A small image diffusion model, trained from scratch.
Model: 4.32M parameters, 48-pixel images, arch unet, norm groupnorm.
Training: adamw at rate 0.0038, 6200 steps.
Data: trained on Sentinel-2 satellite tiles (TerraMesh), 145000 training examples, 5.5 epochs.
Rows from block 11, named by matrix and row number. Each number is 128 + 24 x the weight over its row's rms, rounded and kept within 0 to 255. All counts start at 0. Numbers have three digits each. After the name is the row's rms in percent of the matrix's.
# emb: conditioning projection (model.decb.1.0.emb.weight, 128x256), inputs 172-255
emb.0 073:120102143159065088109110121089143104114166154126110090133103129120146121113178108120199155106122091143127157092090114089087111117080162118084131118149106138114176103129091175180107138099137097115126167125123157129118128132122084128114082058155139125129
emb.1 130:125121129135067071088135136076114139136150106132125110122104172143132115139151159134202109107134119146109128077077124075109135113061127129119119109117132103149147148140078139146120149095132082111129155127129116145139138126109070131105065049126128120117
emb.2 147:126117113094125069128121121073118135132141146133133135145140126135100144122156119113180145136102129116141121071071094071102122123065127112129100098140103131113158132108072146168113136107154074131143146118118128131126123146128070114099067080097129115133
emb.3 086:121132163120157129137090094127118131115108096106094126121135120099148123121128075109082183145135112127152129129128161129114122111138138129160124102166106131156135051081127136145159121182142124097119113131120127156113119155068133098108136173138089113155
emb.4 185:125108142139143181166152148181147122151161149134124129141143133136148143129142118140124154138129143127141152183183139180153130140180142120133153178136151141137134148134183141116145133100138182127147156138144130134138118129148181146179181135142162137145
emb.5 169:150186114144123094097108129094148128113086151148135130134146136137123122109081166139203122104125134166127075093092140089123140120096076129114105091124119144118080107139090078084114134139163091138130077153099130123144142142137095112093098094154136133144
emb.6 073:123120124112018135141102103138135108108128133106177112151114114110121158143150125153081151120099162129183143134135127138081134110139149122158129127112107139126151071129134152152088166151150133116111137152061113172105155184124138093126138153152083162153
emb.7 064:143143153121123088113138134088127134122151138126121119143141122140144131133177119143174153153116132125147174089089155093087122128089186129142125112135139138149181086129089182190134135121129092143122167132123142121127138147101088142104087035099137139151
emb.8 099:121168126139124066086117141067116128122139121132118124130123131122127114132151123131174127113133119144130137066066130065105140126063139136119106099128125137137151100125066147161135123112130067132126142131127115132120138130111065121091065067117133103125
emb.9 109:117120105115103090127122125091118138115108096105073122103107128135140131125122124148155104146127125114085079090089132087123106149087086126122154097123140087130123104162091107131106123137119090117121110148148129143117097107145092122097091120131132114084
emb.10 131:110149122096151135140098072132113116129086130114139131130133118095122153131087087112073144152083148109133095134133133134147138111140094106130124101138125117109086078092131091088111134190122129129123084093096135137088116101132137096100138140110108128126
emb.11 123:110143121100131090121156135092164123142150148147121130118108107130097136111147128154211159117117120137142141094094146092160107128085143142129146118142158163141144080114092144144162120096152097145153153132148143105123113122145089139112086018130130168124
emb.12 121:121202127131136089100113143090126118117107168129147155145099117132119120172103124144148122114103122122126117087088120087132140151089114121125113104108129107063102080117087106105132112134111086196124107128103111141124138122144090122095091056145145111113
emb.13 134:143125140116112071155121130074117128129147134117134122128126132115135124123170107132164159126120119116130155074075112075112127127061162120125130111141120132117174113126077169190122106117129082127113158124142134126145139139122067131106064087112124123129
emb.14 134:147107125126108064132124114068141120123144159125098142111123126125103128144156143138184132142111120145133132071071095069131129119050135132123151109137133133134154118133072145162106121109114079148113150130136132127128136136138061121111054095113148126127
emb.15 066:139171137094101102135126135103138134112146149129122141135120112162109106142173090134172161134123136124131170101101134103086126153101183114136135120121120126123177064137102182192125093097122098128148153136113147132135109121128104116115104000109133144139
emb.16 059:181153104144182131084136105130141160122117168147093152111172095155126147129114140132130146114126136150093114129128146125132166111132112107114061123102097133120116105151126117121119110119137124145139104161127135082175133115092130132137131083113088101145
emb.17 094:132159137134122087112138133087127129144139140156123158120130138136156160159154124153216116106134120160142134085084107084129142140084139158100085114113133130122155108148085146164125137080116085169134140142120138159147130147141087136109088013135171104120
emb.18 118:125108136113097088151119131090130143127165138106140099140129134152103116107182113105160176133116128121145150096096107092107114126072153107109125122143115132151184145116097170186141143102138103081135177103133143122111107139126082116120075084107140136136
emb.19 150:122165088093112134155119115133122087097079101120118157106099123124114123145100115129044098109111119116112105133132128134119134129141112103143144098106121103095105092137132108110101119225146128145116089118097111144134107107148137112095140174139111139105
emb.20 105:117094127120127097120149111098148145150169108081147129122139099126132141127155116150196172138116157104165105098100150097142127098091094144127122113133150163151148162133100126136145181097159104126155165127154131113089122132100097135111095043113117127156
emb.21 133:140110125119100079101136135083120144117151106158129125133130133136119125125131138135230114147133135123116089082082146077097117137066074140144168116143150108142121147130085104118121132091127090108126140125130129109167110107114076129117074062118114120108
emb.22 119:128109126121099080138116131082131112133160143119113096131132104131102124103163133117182138128114117103143114084084092083132106112072109111118108109154119113148159124105084136155130115095135088114129163106122145117115116112120077111108075062124120139119
emb.23 135:117178115108136088101103107087100151094104128126128131125117113125135107150106121139125138149097138105120108089089141088107132121089110133128109086107107103111108080117089108114129127157119090123135105115101140143115124099128088097078087116112114123116
emb.24 064:137084133146105087084127132086137126149182122132126126141124130125136126128183136123208134126128114140121164086087115089109128129091167133109107111128125133121182115133085173177126130091131084135122188137138119119132139141120088141107091053129132124125
emb.25 102:100104131133062078134134159079115147111130138101110118101087142093137069148148130147153141128125130136116114083082142080101112111070119137122132094142144102135151118146084135153129112130109087117123142117131133152114140136108075130096072106107128120118
emb.26 076:139065143112146134121145135135143161160122114113137134133137127127135125123109141126113106128147112122160106134133114132129135134132104139155124146136107156162109244140134106110186155108136133116168105110137098134114128124113133152166131194095115151138
emb.27 140:143117147125090067095126126070136125137132143132115130125119130121156133134136129128199109145133142127129110070069122067118128132058112134114155102129131122148135127151071124138109144110105074173142134163127141138116126124130064138101061090147124112116
emb.28 117:183139112134146106136125084104155105106088131119098096127117110106131105104107128131098152107114117131112100102103123103113116110115110112131119087115140098114114093149101110123087144180134097154115094155104171124116140119136110128087112155143123141149
emb.29 126:124118111116130071094113140075131100128160136125136114119123123109126137118165120151191154124136126095127139078078139074119124109059136135115114111118127145124165144122079152165121124104133086124129167121140110104113128130133067121110063068117119111128
emb.30 109:121144131109115067152131134071134140121143131094128143128142111156122141129154112122198162135123111141115140071072099070096127153060145116132128107131098133142154108122073149161131117101134077113133148127123133127145128142117066122107063071102122144153
emb.31 138:118141137162135187128144146185130148150150154122126163118134128129132137137135141128101128149136138127145156183184129186137151143195151137132127174133129122130134122130184144123126140111117180131129144113132109148146152136142190140172193118136130131145
emb.32 129:119166078113132148144121117145121085134095145134147167118140107113099124152103104131074102130109165126155089146145137142151122122149094099165140107098136116090103096125145103104117098209131142127147092121111111135120077094121148079109149173115124133130
emb.33 078:120118108139091088083118115091109132120158122120123114128098103113116115139177121135184115130119127131133142089090137091102118121088150140125147115138120125141181122134090168197115116088119091122136161133137140118121108108131090123109088013143107112117
emb.34 071:122142152146103102129119121103119125104155155130129130120130122113159122124167104158168142156097128118131134107105158101098103129095136126117134111159131102121165083139107160168146134133129107117135150112121158120141105098121099118106098027132133143148
emb.35 116:115081132126103085125148111087127128150153143114133124134137102102115110112135133124210143133102132107130103092091108085120125120071099127128160105148135147156130115124091116124104155114137099103129147118150131103143131121121081145109076080107118130119
emb.36 142:135170110127136080104121128079130144125107138126134135128111143133099125126097144132151116119117128133133074082081130079120112122072063135119114085117128105116093126131082079092124127142138084115145105109105117143127122112131076109082073114106142137095
emb.37 139:099139142118121103146121147103090110123094123106138130122102126072140102137092085150143109149098134103090071105105139101133130130098071118142164096160142105137091101138106081093137097185103107118120091110148112135124122104132101120101101146119129105095
emb.38 083:123084158152094079098117153081126117138149120108103121122139121121144147104144097123223131129132117155156113082084137081110124116074107110118146109151135140145138143145083121134153133087111087101128154106156121136103111150094078130115076129125150110129
emb.39 071:131161127118109082119125104083142129150122145142133153124135114123124159135143121104182120116121139116134134081083082082136151127080145110120110097104109157118147083120084144155132159111138083146123133111106105132122116128148083117093082000143132136117
emb.40 112:122133133113107073125135122077120123132153104140140112146122129124120128120172120120164153109139127129107149078077124079126105127066154126119122108133133112140173131132078164184126124105152083124124165146119128107127128112144072127102067055136127140122
emb.41 040:165138139130104149112155130147152122159143117156148138143156184149150141110159147105138115123152120140146148147150132150137133165153160120139149152148138154138164187137148166175157149067153141128171142141139130148141158121155148166159150147139175150122
emb.42 153:125090173139126168180141120167133114151162167126111112145115120135112127111153122096090167158095127122129155170171134169127102153166147102154166164153152117142148055102170150139116104150128173104117161143139145139129130129160166145161165113137086135134
emb.43 109:138129129142137154149121091153096113130099129112139137129152136111113135158115100118045147147103146115139121149149134152124110137166128126140135118147112085123122090114148126129100108210097140151147104152109138131088119092123158127113161168153101140131
emb.44 173:116130136111130069130105124070116141132095120101129124142147116135134137123099151114141134127124121110126093068069110068120132112069096122121101081123112144136102128125069097116144129148152068122145093123118106126117138117127070103081071145116134113135
emb.45 096:119127110164083134148118078131115097116095183125088107108104147111114131106104130102096102110130130139110118128129086131111106105146123109094129115075092106102106114133129114111086128163108124133095098136108153168133112100120137140111143135151168128110
emb.46 164:132183132131139068096128147068122136134121112135142139124152120141149129138127131132175138108130124141135114066066137067118129131066119131128098095124119128129131101130066123143145126120128067124145122119118109139128143138111068125089068071127117131124
emb.47 111:119125129142124073106108119075130119113136130131135118138140126130123121117159119125173125125128122143142125071073118075109123117072136123121097100118108128115169119130073152196121126107127073137122140139122143131123140120101073112098073074121118126136
emb.48 060:119094126129110088106140135091101151136094085116156130125116158121135118153106123151153099141140106116138091087088119091126113156089093168137144104128140118156111248135090099122143147088127086126148091100127112144114130121111092149117091188116127117109
emb.49 124:133130141142124063127131143067124142134141126130132139133126147138133120138146132130195132119135109137133125067067110066098135127054127130132109106118118131127144132141068136152140112095121073128130142116144121156152139158106061141105058058121132123136
emb.50 171:111147114116119063111126131065118130116135115128129131121096123125127117133155137132157128126125121125124136066066116066110120131056143137130118099134119125132159105130067151172138119125128069126131142131126103136130120125134061124094059087112129123123
emb.51 120:127122151144098078094139146079120146125152147104109129128144105133156132155166123137203136162122132113111136080081094080112131147072143146126121113105101149122165125145082155172119139092117084153118157127123115124115146135113076132112073068120160085154
emb.52 148:110128115157111086127104089087134119112104111090131142120134144109108175142113141129135136124106131168117093086085102084121120117084098123146120093111110113092115119099086104121122112149150085149129107133105120154111108106123085117094086147159125132141
emb.53 128:113125152132117079153121139079112148128151135112139120156150131154134123145181084121149159147135119124133152083084137083098125148068162127140128113132116128146187116123085173203148122120118089103140164104127134121113124131102075114112070099108126111138
emb.54 130:164152185126121108125095142107119092145094159139145127152147125147137152166097146122140154125134110151133098103102115101119126155116099148142112093153125146167095080121102100101123119170130097142135086166065126116106158149125112097097117152152106111134
emb.55 118:145154142148146168131121101165136107134100127129135141124147155143138138146110104135062123146151129164162117165165146164150128141175117129145139138114143118139113045110162119115150125227111157146142092134119133133113127136127171128136173189179136096114
emb.56 184:145097143124124079146103131079117140107099140110125110135129139119146126130101147105141124120143128137134070079077113075112119117072071117131101087109129141140099142129079087101119133151142081116106097126129108125114141162117077101095076171128109105152
emb.57 129:129170127114115105127126091103113130114085123117149111117135110111129103121093120124102126136112160090124082102103141099136105091106080123123112074133105098133095096122103089100110139190125099107134089117104149139108135098115105106079107137141130126117
emb.58 166:157170128109139075108130120075130133138104128138111132134136128144114157141107153127162121114118129120148099070070114071134130128079103135123098089121124123101109079138070104121125144131141067152144101139097129127149141142141077116084081107130117126132
emb.59 128:136184117135147101096138117101143120145099131141151151135135136154114139135082152113191132107127127158136084097097128098155137150105079112143120100104111088110080074137098079085116136135124095115154089134098125180142112085105103124098106052137120135105
emb.60 167:119100158145122168126132151169138135145157131108153148135138143134131128150142136143123142131155128149138161169169134171113143142169154144147115171141138163128139155139168146132152096087137167112117152142157105127134140146105169145175169160132116112149
emb.61 060:106145137136149083106123125087124141133146116127145134129117113125128130137177113111180131122119126110122165087083111088135141135085183123108113115121107143129185115125086180203142133094147086142132160119124103136126131117115084118106085014126133102116
emb.62 100:141118128113104132160123133131152102145094168135110129134162148137092177120079134127136144121112138146168068133130090126138077116127064106118123121144134103106077094097132073075135108172147133154159079145116148146109130116152131112129130148133157182159
emb.63 102:111129115131135105103120125106134092114179123135136127123113104115130110137202114143139144112135132115130152105104159104106119118104160127112111117120118110116203104130104190208110107100155104142127182120114113111130117119095106104112105051119142129154
emb.64 051:123112125133139070109108121069135125117154137124116110124114109127125111113167123114181117127123116106123144072072113067111121123060151116111141097108106125123166139131073160165125131098116077119121159118121128121138116128121066116096063064120121117110
emb.65 065:116107139132078116118129151122148114120145118128108095117078183147123098112129152109164120061128110170121117126126150120139140104100105097139112144142156133163119141119125112105145128099155134122110147147149135162129183182118111151142103122158148142107
emb.66 079:155167128098134089167129138093157144132129158177122146144154135165077150141121144106194109094155128169148100090090138088156131175088091123164145115123144143107117133147091106118124123094141092169130121148108121137146135141128090128113090058135114143112
emb.67 102:136141125099167175141143100174130130145115081109096120106138120096152108114123089141087159146148124118148137175176163175142132121177140131167135142167102096155124123139174129120122162165134173123162121136122145157146133162099176137147175153145098108162
emb.68 081:146163098143129137133148141138169115142123124134139142127142167131137175132130153149175130092099122162157123132134127135144158139143126129133129146132165145121130150146134129135108183069190130159166117176114138174157178128170139143149142131188150151145
emb.69 065:108126111149111098140103093099118146111124133129103141143095128126102125078135136112143090172134148083150114096095147093119083108092121125155166103147131111109134077102098130137143090140107096112130128123126108121144105118162097107102095109154129159116
emb.70 045:138194114110121087117120136088138135124127126158162144121135113132120128120137120148200104129116176133140139084084144083096151153087141128160137108079107124104134091143084135138113132108099085117101132137084119156153140150096090124107091060082098155152
emb.71 048:123157133148141080083108129078116105118133112140133132127132130134135138126168138128165106107140117137129162073074133078093138113083175133109101095111105121122172110131076172185125128123131075136139152137099113131122128127104079119081079078144110107128
emb.72 066:148156162156115100105134125101093112113148156164111133146117109144155115132126111132243188124141111137117106100098129093106096147089098138123114134139118136185120106099101114116110123070118104120135136126137126124133160165099096140132095069139107115144
emb.73 071:155182115117166111106147158111131148126130111167106137116125128163120137120133187122160102119132132120111094109108124106142105135106095117120125115124119095127131104149109118135140115097135106144117124143153109143150124137159110139113112000148163142100
emb.74 132:115116138102173181137132099179120122169143151129162130161138146117136151136131104112095153167129154104139132182183141181180142111180120115124133154152135141122123123106181126106129157137129180119129141095130135147081128122144180138153180100104135132125
emb.75 061:131114139137060121117125125119115108141143111156158144162109160097101156118134056153164120126106102157155146118120156124084132131120145124144141139171147150111130206121121137129184118100144121114119138092140119116101114099130121165137120122104161138097
emb.76 062:111114145143068097093107117098103145131147120138178158147145123174114181143133094122188098141070143162138129096097108092118122121087122141136155126117145095113127168122097122126132141095094101154145143122118141146112113099135092124119091097160155169118
emb.77 064:161134112107125087204132129090120110136141140140142107134113161127142161153127104144154085141139106140112121096095137090178124118068107092168166128143132132093119179143097113105121126108101106103111140130135121153145125129140080145123073114076116141107
emb.78 076:152115122157120072110132123077128120126142125137115130096137126127102124116128150132220111132126124155111098079077128073149129110058088150117164115144126127132119159137078105111096146087125085132108136101135117117131150120133069126117063082143133140105
emb.79 044:124133103141145087086111127090131127120149120110134111115128131157127124122177124109175121101141109120125163086086118088108135110090177121101097107105110125153181152128087179192130134086133084095127164132094095125111121134106086101102087065108115101122
emb.80 117:103123136098105169125145173169096146147127096097180144151105155120129138152116126145127119140103120113148130167167087167117123139165127134146132163146146117168115171134167121112167156101156167129150120109120096139114137121122169124173167143114156150134
emb.81 047:153136148138115109106148168114154136149141119135158133110122143133134144135142153168181075092186110154135122106105140104105146156102119145121127136140114135128141177186107133141161148058145109129149132149146102169145136158132106147135108104179144144143
emb.82 069:155185135142111102131097083105148131113132137123114113122111123146083103112115139070151182112131133121089103107105100103118141120089090076112072118133096129136107135129108101097128126095140110117144128136128151131119121136135096126118091099135142131140
emb.83 072:137101114117196099112142085101140142118136135117147164117139103132143134153143123143118102150128174113112120102104150103128156121090122137130130110092096108126146162167106135144129147138112112147153139151110146124139106057146096126114092140134110128109
emb.84 045:127103136110119132117159125126135123144163114110123091145129109133116142124131156142175199133141138099118083134131145129154078122125056156133137131170165146160120173132128088089124158121172135132123155184143123093104177162135126141126124089111129138109
emb.85 068:143136113129127071085123143075123118112135106119108133125123117132112131137140150129222085126158112131122113073077117072117115128069117145126133102122133143134139147138076127143116120084132076122137135138127094108130138136118071114098070041120131115116
emb.86 057:138159146142173114099160167112131158150135136132135128142141120156129132152093152129190127149153129104153076111111120106166120145106045142138109126120117124146074163141111063054139130097136112161158113137126125128131142126114112146131110067130156115131
emb.87 055:108075142118160136092113118140119121128156146130116083139111105086157138140141095138156139166122138105142130143138176137143114103123119135110130156140133129161128157106146124112137160108139151117119152091148118149047111115124132136163129140118126103114
emb.88 029:159153126101123113173130079121120148132123147137116128129089110103130120130108083116142157168112154088131128112120125118109107126124123106124116102126123102103104094108118101088114130221117112144120131110121163140133115140155120135098123120137129126123
emb.89 075:083153097104134096158104141095129122136115146133092143118166129166089143141132172097143130167102177112097143097097103097140132107091144139167130108085132104101129082110097136133138075140152100162152125111128133104135117122133095075107092093129110168150
emb.90 110:124193116141152174126129143173126114119137150132123137130130115139131141144126113143142166118116135146092138171170142171176163132174130122101143157139162105120124066125171128118094121113126166148105131155144162117144119135130172109153175061169142105143
emb.91 085:141117110128076078150142143080141135143130140118096150107130112156101136145116160112193119141130135134134105082082069078158106148069098140137162112116136149143112124143081102110107116099119086163161129142137124112114128123144075119112072096151146142117
emb.92 084:163120123148124123120146073123127110135134091117105123120134098082112120095141126121149166087107127136103119120121074120118128134129123105089107120083139131122141134118121134140083141131128118152135137143115133050120117111156127153118127137133103149194
emb.93 062:131131153109155134135113139134147067100145172117142122111097133091131094084131110145123181101148121110167119144142176137145140092114101140152135144135162149144125125118143115102147083128123153115114156136149155142115127160136127129142119127180137106143
emb.94 067:125129112128079087142104109091154119072122129110098106129100158175129128121120147126175162109134107170123110094094113093096129125076110118112125127147120115141117146117094112120105105098149102127116123177105186140150135168141086117126078134173101146149
emb.95 067:114118121078165097142142119096136073131125116147137122098125092118122094145133108105154095133104182121115126098096138094164112152089126084170156105115117094096131071129095130137117070119137100118117126126121114126085086088125094142107093091116129132085
emb.96 085:107127068112160094138124127094107111144125150098125136097183083163143136114136119136145115170108159109138117095094115093157127134088119131151125106106118094126134146130096127134136102125126097130169129123135139096121102082126092083107089128129131126129
emb.97 053:120124118150131091086107126093137117104157136113128120117118111138122114122184121133158118114123128131134146091093147093113120128089158135130132110117108113109187103140092178195130099091136090098116161137098101134120102111108093093106091068134119123136
emb.98 034:114076104114156086126128097084136137125155118101118111110127109122117125118163146122142088143148145094114138091085131085157111118068143105114150103115138116133163191157087154161128150107121099095140162100129118124124091105140075125100071100126123141095
emb.99 048:139102132154165072107119124075140095120140159120109126108099100088142107121139115123214116114121122141121127076077141071136135125062127120105140102129115144101139125139078134141107117109129080128122145128124150117152132123114067138098067086147140091124
emb.100 068:134089145123081126167137119128144159169161188100113129101089156115086111135165141129105148127095139151114156135137121135119115141113149124118156144118156133125171146122136157156128113125130146118144180102169137137148115128127121149138114141118170143099
emb.101 065:101095118105142088159120117091122113136140145081124110098144120117113103141137109162157123153074144096090133094095097096141103128081128117120146112121125091128135128125095130134126085115090100136144145114135136122113128077154087111119083137138117106101
emb.102 058:141041166138116131134146163131137107174152144140123095137134145121152133101141152131153099115154108129132149133134102134137124128124138092109129158145126155146136227168133137126166141091132140107134154126151100135111122132116128155165126189103162100132
emb.103 062:131106119118148074098120133077137142132159131144132126132124129140121129114169141118186112109132124126131153078076119074108137109067160116111104106116097138118172169127075166171143146073126078113131166114113094130121127130127076127103071063108135134114
emb.104 066:120116123136138075137142095079152122122134126129134120137112135106112135111133147113181155121148139160127111086085147082162115124060105114150169117147148140124129164129087116121132100108170094124138146148127139148093122121156071124114062110165120136128
emb.105 087:102119114133146171123151146170125132138161138111132112126120102127117121136135117159155144136121136130107144171173130169154128111164131142129136174129153117138125109135172133110098124082121175131100151133151126123115108151116168137183167078119094118144
emb.106 079:120128109127137104141140115102101133144133132163097156108138078149105156123136161138137145157096138104145132104102163102115068124102134141137172105130131088138136142159102137139119123140147103118179136120102114080166118093154102103101103071117097162134
emb.107 092:127149155129141114123125111113103156146119150101113177096169078110090139120126131119152161127093141126142118109110093111132133097116121127101100112152080161122129088101109126136122118143144107158159116118131127104104117131135114125111117112128109148198
emb.108 085:142144167117153116162147132118122166169141145096143160154173135144166128119130189132176187145100157119133130117116132114162144123112123129149110143146145174148124117141117121124153135101199121133172133131136118147146161114161116138140116109152150121176
emb.109 069:117178091109130127150121120123110105109117132130121151104098136143115115145139121155098125131123159092093140115119125122141117127146151123094111099089155084113143053134118151155103112163108109140100116140105141138167100122143133112087142063124126141135
emb.110 071:162118141160127075122150103078142113148137119131123110130150146101179156113134132127178134115147127157159098080079145077135103089064092117122138106113142133141135135138079116135159152102125082106143134121114123143117145142136073157104069087174117144124
emb.111 069:102145111170143109096105143110123104113145131135149149138150129111161110123177156143127095126133123138118141105105133112112147133112158147125096122124113116104185091148106173194124104082130102142132151150121119118135147082118111106114113021122112115121
emb.112 112:120151138136158177131117132177126106132157173129127124148135114119141136123133109109122159124117146150125142179181135176148157099174131102110118162153133145123124075110178130109114123132122178119097151144152139122108124154130176116162175066141123108148
emb.113 067:167139119182100083114149115089148117144139127114127127126139147133136139129121136106215093106158092189125114088088113085126141102067103117126143129100117138143111175144092110107118151073124095117137137138142136153152159150141080169129074079145151138134
emb.114 079:138147100095111080132126094082156108101131124144099127094108121126083132120138144131140133096135133151125122084083116082140089112066123132135147107116130126086141092108085132145110105126141088134110136134094146138112101121155076122104070100138123161129
emb.115 077:137065145163109079082120129079130123126155129094099108126120121108141131119161118129198128153132114132132119082081119080120120128068121141103153117155125124154163168143083143164108154066139088148131157129137149126117124134103077122122070124150143092114
emb.116 077:112171097115146104139108105101122107107103121116125181118124164122097115161117165138116134107119133154120087100098111098135146103110093116140122091097135143100121087097098110137155073158168093168121097141130114130169129112133106095083112105139138114161
emb.117 070:108160127119111083167128151087115159100138130094123127108128132135131092153148086138150131157123120132126114090089125085100146138067110106149150108117150119168150111130091131150131105124130095127129147108128153131120101125118078110103071090091137125152
emb.118 086:113175105116130099096145101098110135134106112148121166074120114114131130108125122145119072137165161114136117097097112096135132073099123167120115094116127151111129073174096124135135115149130094126112118127121132136134085086133099143091100094164120126121
emb.119 070:115125132129143099122110090104120139166110101086123160056149139119133138149127101153127089152157131139127122100101127099161120117098129152099150104130153103125129059144102127136139114155110102096139118100093121150119116118134098104104100119159130110129
emb.120 066:136163123147108105100113141108107132108132162165153135130139092123150168123145173139130126144110140092116115107106081103159141093097120151126124110113119160137144098133107134147108182133097108120081137101108131116093150121168103101109103112127117173140
emb.121 065:119150121144140104135119109103143094133117112080132108090122063141149100117139063120147112151142150066130133104103129102171121091104133096156134115111096107133139106120103136141085105131104102113140132101129156155097090090071104110111101111140120111128
emb.122 108:177153123117122122131179131126151133186134126175125126147144163156111187147117156142175133108138125156178123120119118122175122141125116148124121143138159147099112126143121112110131149091147118183154126182137160136159153167186126175144127100163133142152
emb.123 057:120121119152122106106147117108139120145145127096113136102100146130109111143148109111183136124119135105143173104104110107113101132114172084114135124116085083112143112142103154143092132126107103105130153087109095176155114094085106158119107091123148097092
emb.124 072:127130110124119081090111148084101087143127141142125095147153156159124144119140160138181107107124088132126116083080139081106133138075119111131147110106130106155137187140081133141128151082124083141152134159091094124116119095110082106110079129123131116111
emb.125 054:118130110128142095102115127096135119121159114112130128108113113121132121116190127105162122106115109121130183096095113099117135118097196112100116119110109130125196121122097194207115131084150097126130175122111108121137123128113093115112095012131114112126
emb.126 069:091155113122079098111101112098069120102109117133111158124086122149108144140132105117175079092153121128134127096096081095110091119099139111105128103152142126147134100111098134142132085138110097129135118131103138125083077106181097098103098091131145113119
emb.127 053:168114133138141102060129166104148116097157152121139103127153116136114113124143131159187142121118152128140073103095160091100104130088070152136120118167130143110136138148102116125134150093152105141109132143105124111108157142094097108126094113137143130168