A small image diffusion model, trained from scratch.
Training: adamw at rate 0.0038, 6200 steps, batches of 128.
Rows from block 6 of a small image diffusion model, named by matrix and row number. Rows with one number belong to one channel. Each number is 200 + 30 x the weight over its row's rms, rounded and kept within 0 to 999. All counts start at 0.
After each channel's rows are labels from the 100 images, of 14976 (inputs lightly noised), where the channel reaches its highest value: "lies over" is the class under the peak. Only what is clearly more common there than usual is listed. The data: Sentinel-2 satellite tiles (TerraMesh). In brackets: how many of the 100.
# convs0: first 3x3 conv (model.mid.0.convs.0.weight, 128x128x3x3, standardized in use, each kernel summed), inputs 64-127
# convs1: second 3x3 conv (model.mid.0.convs.1.weight, 128x128x3x3, standardized in use, transposed, each kernel summed), outputs 64-127

convs0.10,214,178,202,197,202,185,189,174,238,182,217,211,161,178,171,205,188,231,170,210,220,205,243,182,264,225,173,229,181,183,167,207,163,171,218,187,184,242,216,206,203,178,224,210,190,216,169,177,207,196,153,211,201,215,184,191,178,161,173,244,212,172,212,194
convs1.10,241,246,176,233,204,236,199,231,182,166,168,165,238,246,204,180,236,231,248,185,189,256,179,216,218,165,246,175,236,240,182,175,237,206,227,198,173,201,229,182,185,167,193,166,155,180,198,239,170,159,251,162,190,199,178,183,192,228,218,188,171,207,218,188
lies over: snow or ice (66)

convs0.0,184,183,185,191,208,160,167,163,243,184,239,205,168,170,180,222,170,221,159,221,217,168,246,188,235,251,152,227,172,171,160,212,154,155,195,195,178,218,196,208,228,173,209,226,210,213,168,170,218,208,151,224,201,214,182,184,172,156,168,232,220,163,191,189
convs1.0,242,240,198,242,204,231,220,228,165,172,162,186,240,242,219,173,229,234,264,179,192,257,184,223,220,159,238,173,235,252,204,167,231,209,230,194,179,185,233,170,196,182,171,156,170,166,208,233,157,175,233,163,179,195,182,202,208,222,214,173,172,209,221,195
lies over: snow or ice (55)

convs0.51,164,171,167,252,198,183,158,159,232,203,201,172,229,210,169,183,169,235,216,168,165,153,188,186,219,227,193,180,209,231,167,222,219,213,255,195,194,232,265,236,235,192,224,241,225,233,166,172,240,225,178,251,236,206,220,191,183,169,183,245,248,174,233,184
convs1.51,131,206,179,206,180,168,171,152,218,202,182,164,200,193,217,181,161,223,171,156,137,180,137,183,265,197,179,139,201,186,195,188,180,186,216,183,233,235,198,165,205,191,231,175,186,220,217,201,184,175,181,242,191,268,162,172,175,196,222,226,244,213,201,257
lies over: snow or ice (36)

convs0.65,199,192,198,200,236,167,196,194,233,161,227,212,178,173,183,221,180,221,170,223,229,189,247,192,238,231,152,228,184,185,175,185,150,151,197,206,180,232,201,187,227,160,226,195,191,206,158,175,191,187,150,230,193,223,164,171,163,152,161,235,233,150,198,195
convs1.65,228,247,191,245,193,230,200,217,165,178,163,182,241,248,210,171,219,242,263,176,185,242,177,217,229,160,242,171,233,254,193,170,229,223,235,191,191,203,238,172,188,184,191,159,172,171,203,240,162,174,240,160,186,210,185,196,198,226,219,176,169,209,233,199
lies over: snow or ice (87)

convs0.36,186,192,222,165,166,220,228,173,197,236,157,187,176,192,237,127,150,192,167,134,158,177,156,228,206,186,216,152,203,166,246,196,206,217,176,159,254,195,177,200,202,256,196,215,244,209,254,199,216,235,197,223,214,235,247,246,243,218,231,232,214,250,175,257
convs1.36,158,197,183,175,230,154,174,203,246,223,234,199,163,169,163,240,224,178,187,234,211,232,207,150,203,228,153,227,143,184,195,241,138,186,164,243,208,235,167,246,170,188,244,222,186,248,171,197,233,187,220,203,249,212,228,160,158,185,182,236,199,172,200,197
lies over: water (31)

convs0.74,228,168,195,199,224,185,192,192,213,145,224,223,188,168,179,219,200,193,198,223,238,199,248,194,211,223,174,218,191,193,155,157,166,161,177,203,173,213,188,158,225,158,206,180,197,192,151,147,173,191,152,222,170,184,140,173,168,138,139,208,223,138,185,164
convs1.74,202,228,199,251,208,199,208,221,172,191,166,181,223,228,219,170,209,257,241,177,185,242,177,205,266,168,213,172,214,245,213,175,207,213,243,189,219,246,248,174,162,202,229,165,171,180,217,233,170,177,247,154,197,248,191,190,203,221,225,190,163,219,241,235
lies over: snow or ice (86)

convs0.11,180,203,179,202,169,206,194,172,227,208,165,157,191,220,205,137,147,232,167,142,162,147,168,207,228,210,221,167,215,176,206,208,239,214,232,156,214,200,226,225,228,208,203,247,221,228,228,207,245,218,191,259,224,224,226,210,205,221,235,263,246,240,194,233
convs1.11,214,217,239,149,197,165,233,219,208,215,241,265,156,171,165,252,240,160,165,264,268,201,256,159,158,216,156,257,156,163,218,216,154,191,164,220,182,156,154,212,187,188,165,198,197,198,179,218,200,199,219,200,194,198,213,192,177,208,202,184,198,183,179,185
lies over: trees (42)

convs0.115,219,205,204,169,202,200,208,222,174,174,206,205,189,184,192,223,234,161,210,227,221,238,205,190,163,171,199,217,193,194,206,180,153,183,137,213,177,178,139,179,112,163,185,152,139,180,168,189,161,151,212,127,190,176,162,163,168,186,176,161,134,168,174,174
convs1.115,231,155,214,234,204,220,195,144,204,167,200,220,235,213,218,190,187,218,211,202,217,175,223,236,218,207,224,201,239,219,173,165,236,194,221,179,186,207,227,161,236,203,186,195,216,195,207,147,187,213,139,219,148,172,161,232,228,156,168,210,225,195,199,184
lies over: snow or ice (71)

convs0.17,171,178,189,208,196,192,168,185,258,206,233,211,209,199,194,210,161,206,173,204,198,140,231,212,184,269,196,217,208,185,161,225,206,177,198,191,163,173,200,214,298,178,172,249,238,225,159,150,239,223,161,283,188,152,176,182,172,147,150,234,265,156,182,144
convs1.17,219,216,189,218,250,180,213,230,192,176,191,177,213,206,214,196,267,213,249,205,205,290,198,198,243,184,191,198,204,238,213,181,197,209,205,208,200,255,210,188,176,180,231,175,161,182,222,229,176,166,230,179,187,253,180,188,197,226,229,193,189,229,233,234
lies over: rangeland (46)

convs0.14,219,188,204,187,185,170,189,169,218,203,217,215,170,180,168,198,170,219,154,209,230,161,254,175,237,235,160,236,187,170,178,223,151,151,211,166,190,213,199,221,216,192,207,229,212,190,172,183,218,211,150,196,212,222,218,198,181,152,162,214,198,166,192,205
convs1.14,223,234,176,244,198,237,193,209,172,171,164,168,245,253,212,174,219,245,252,173,175,237,171,228,219,163,253,166,246,245,184,168,252,215,245,191,179,184,247,167,205,177,178,158,171,169,205,235,158,173,218,177,179,201,179,194,202,232,228,181,187,214,227,194
lies over: snow or ice (89)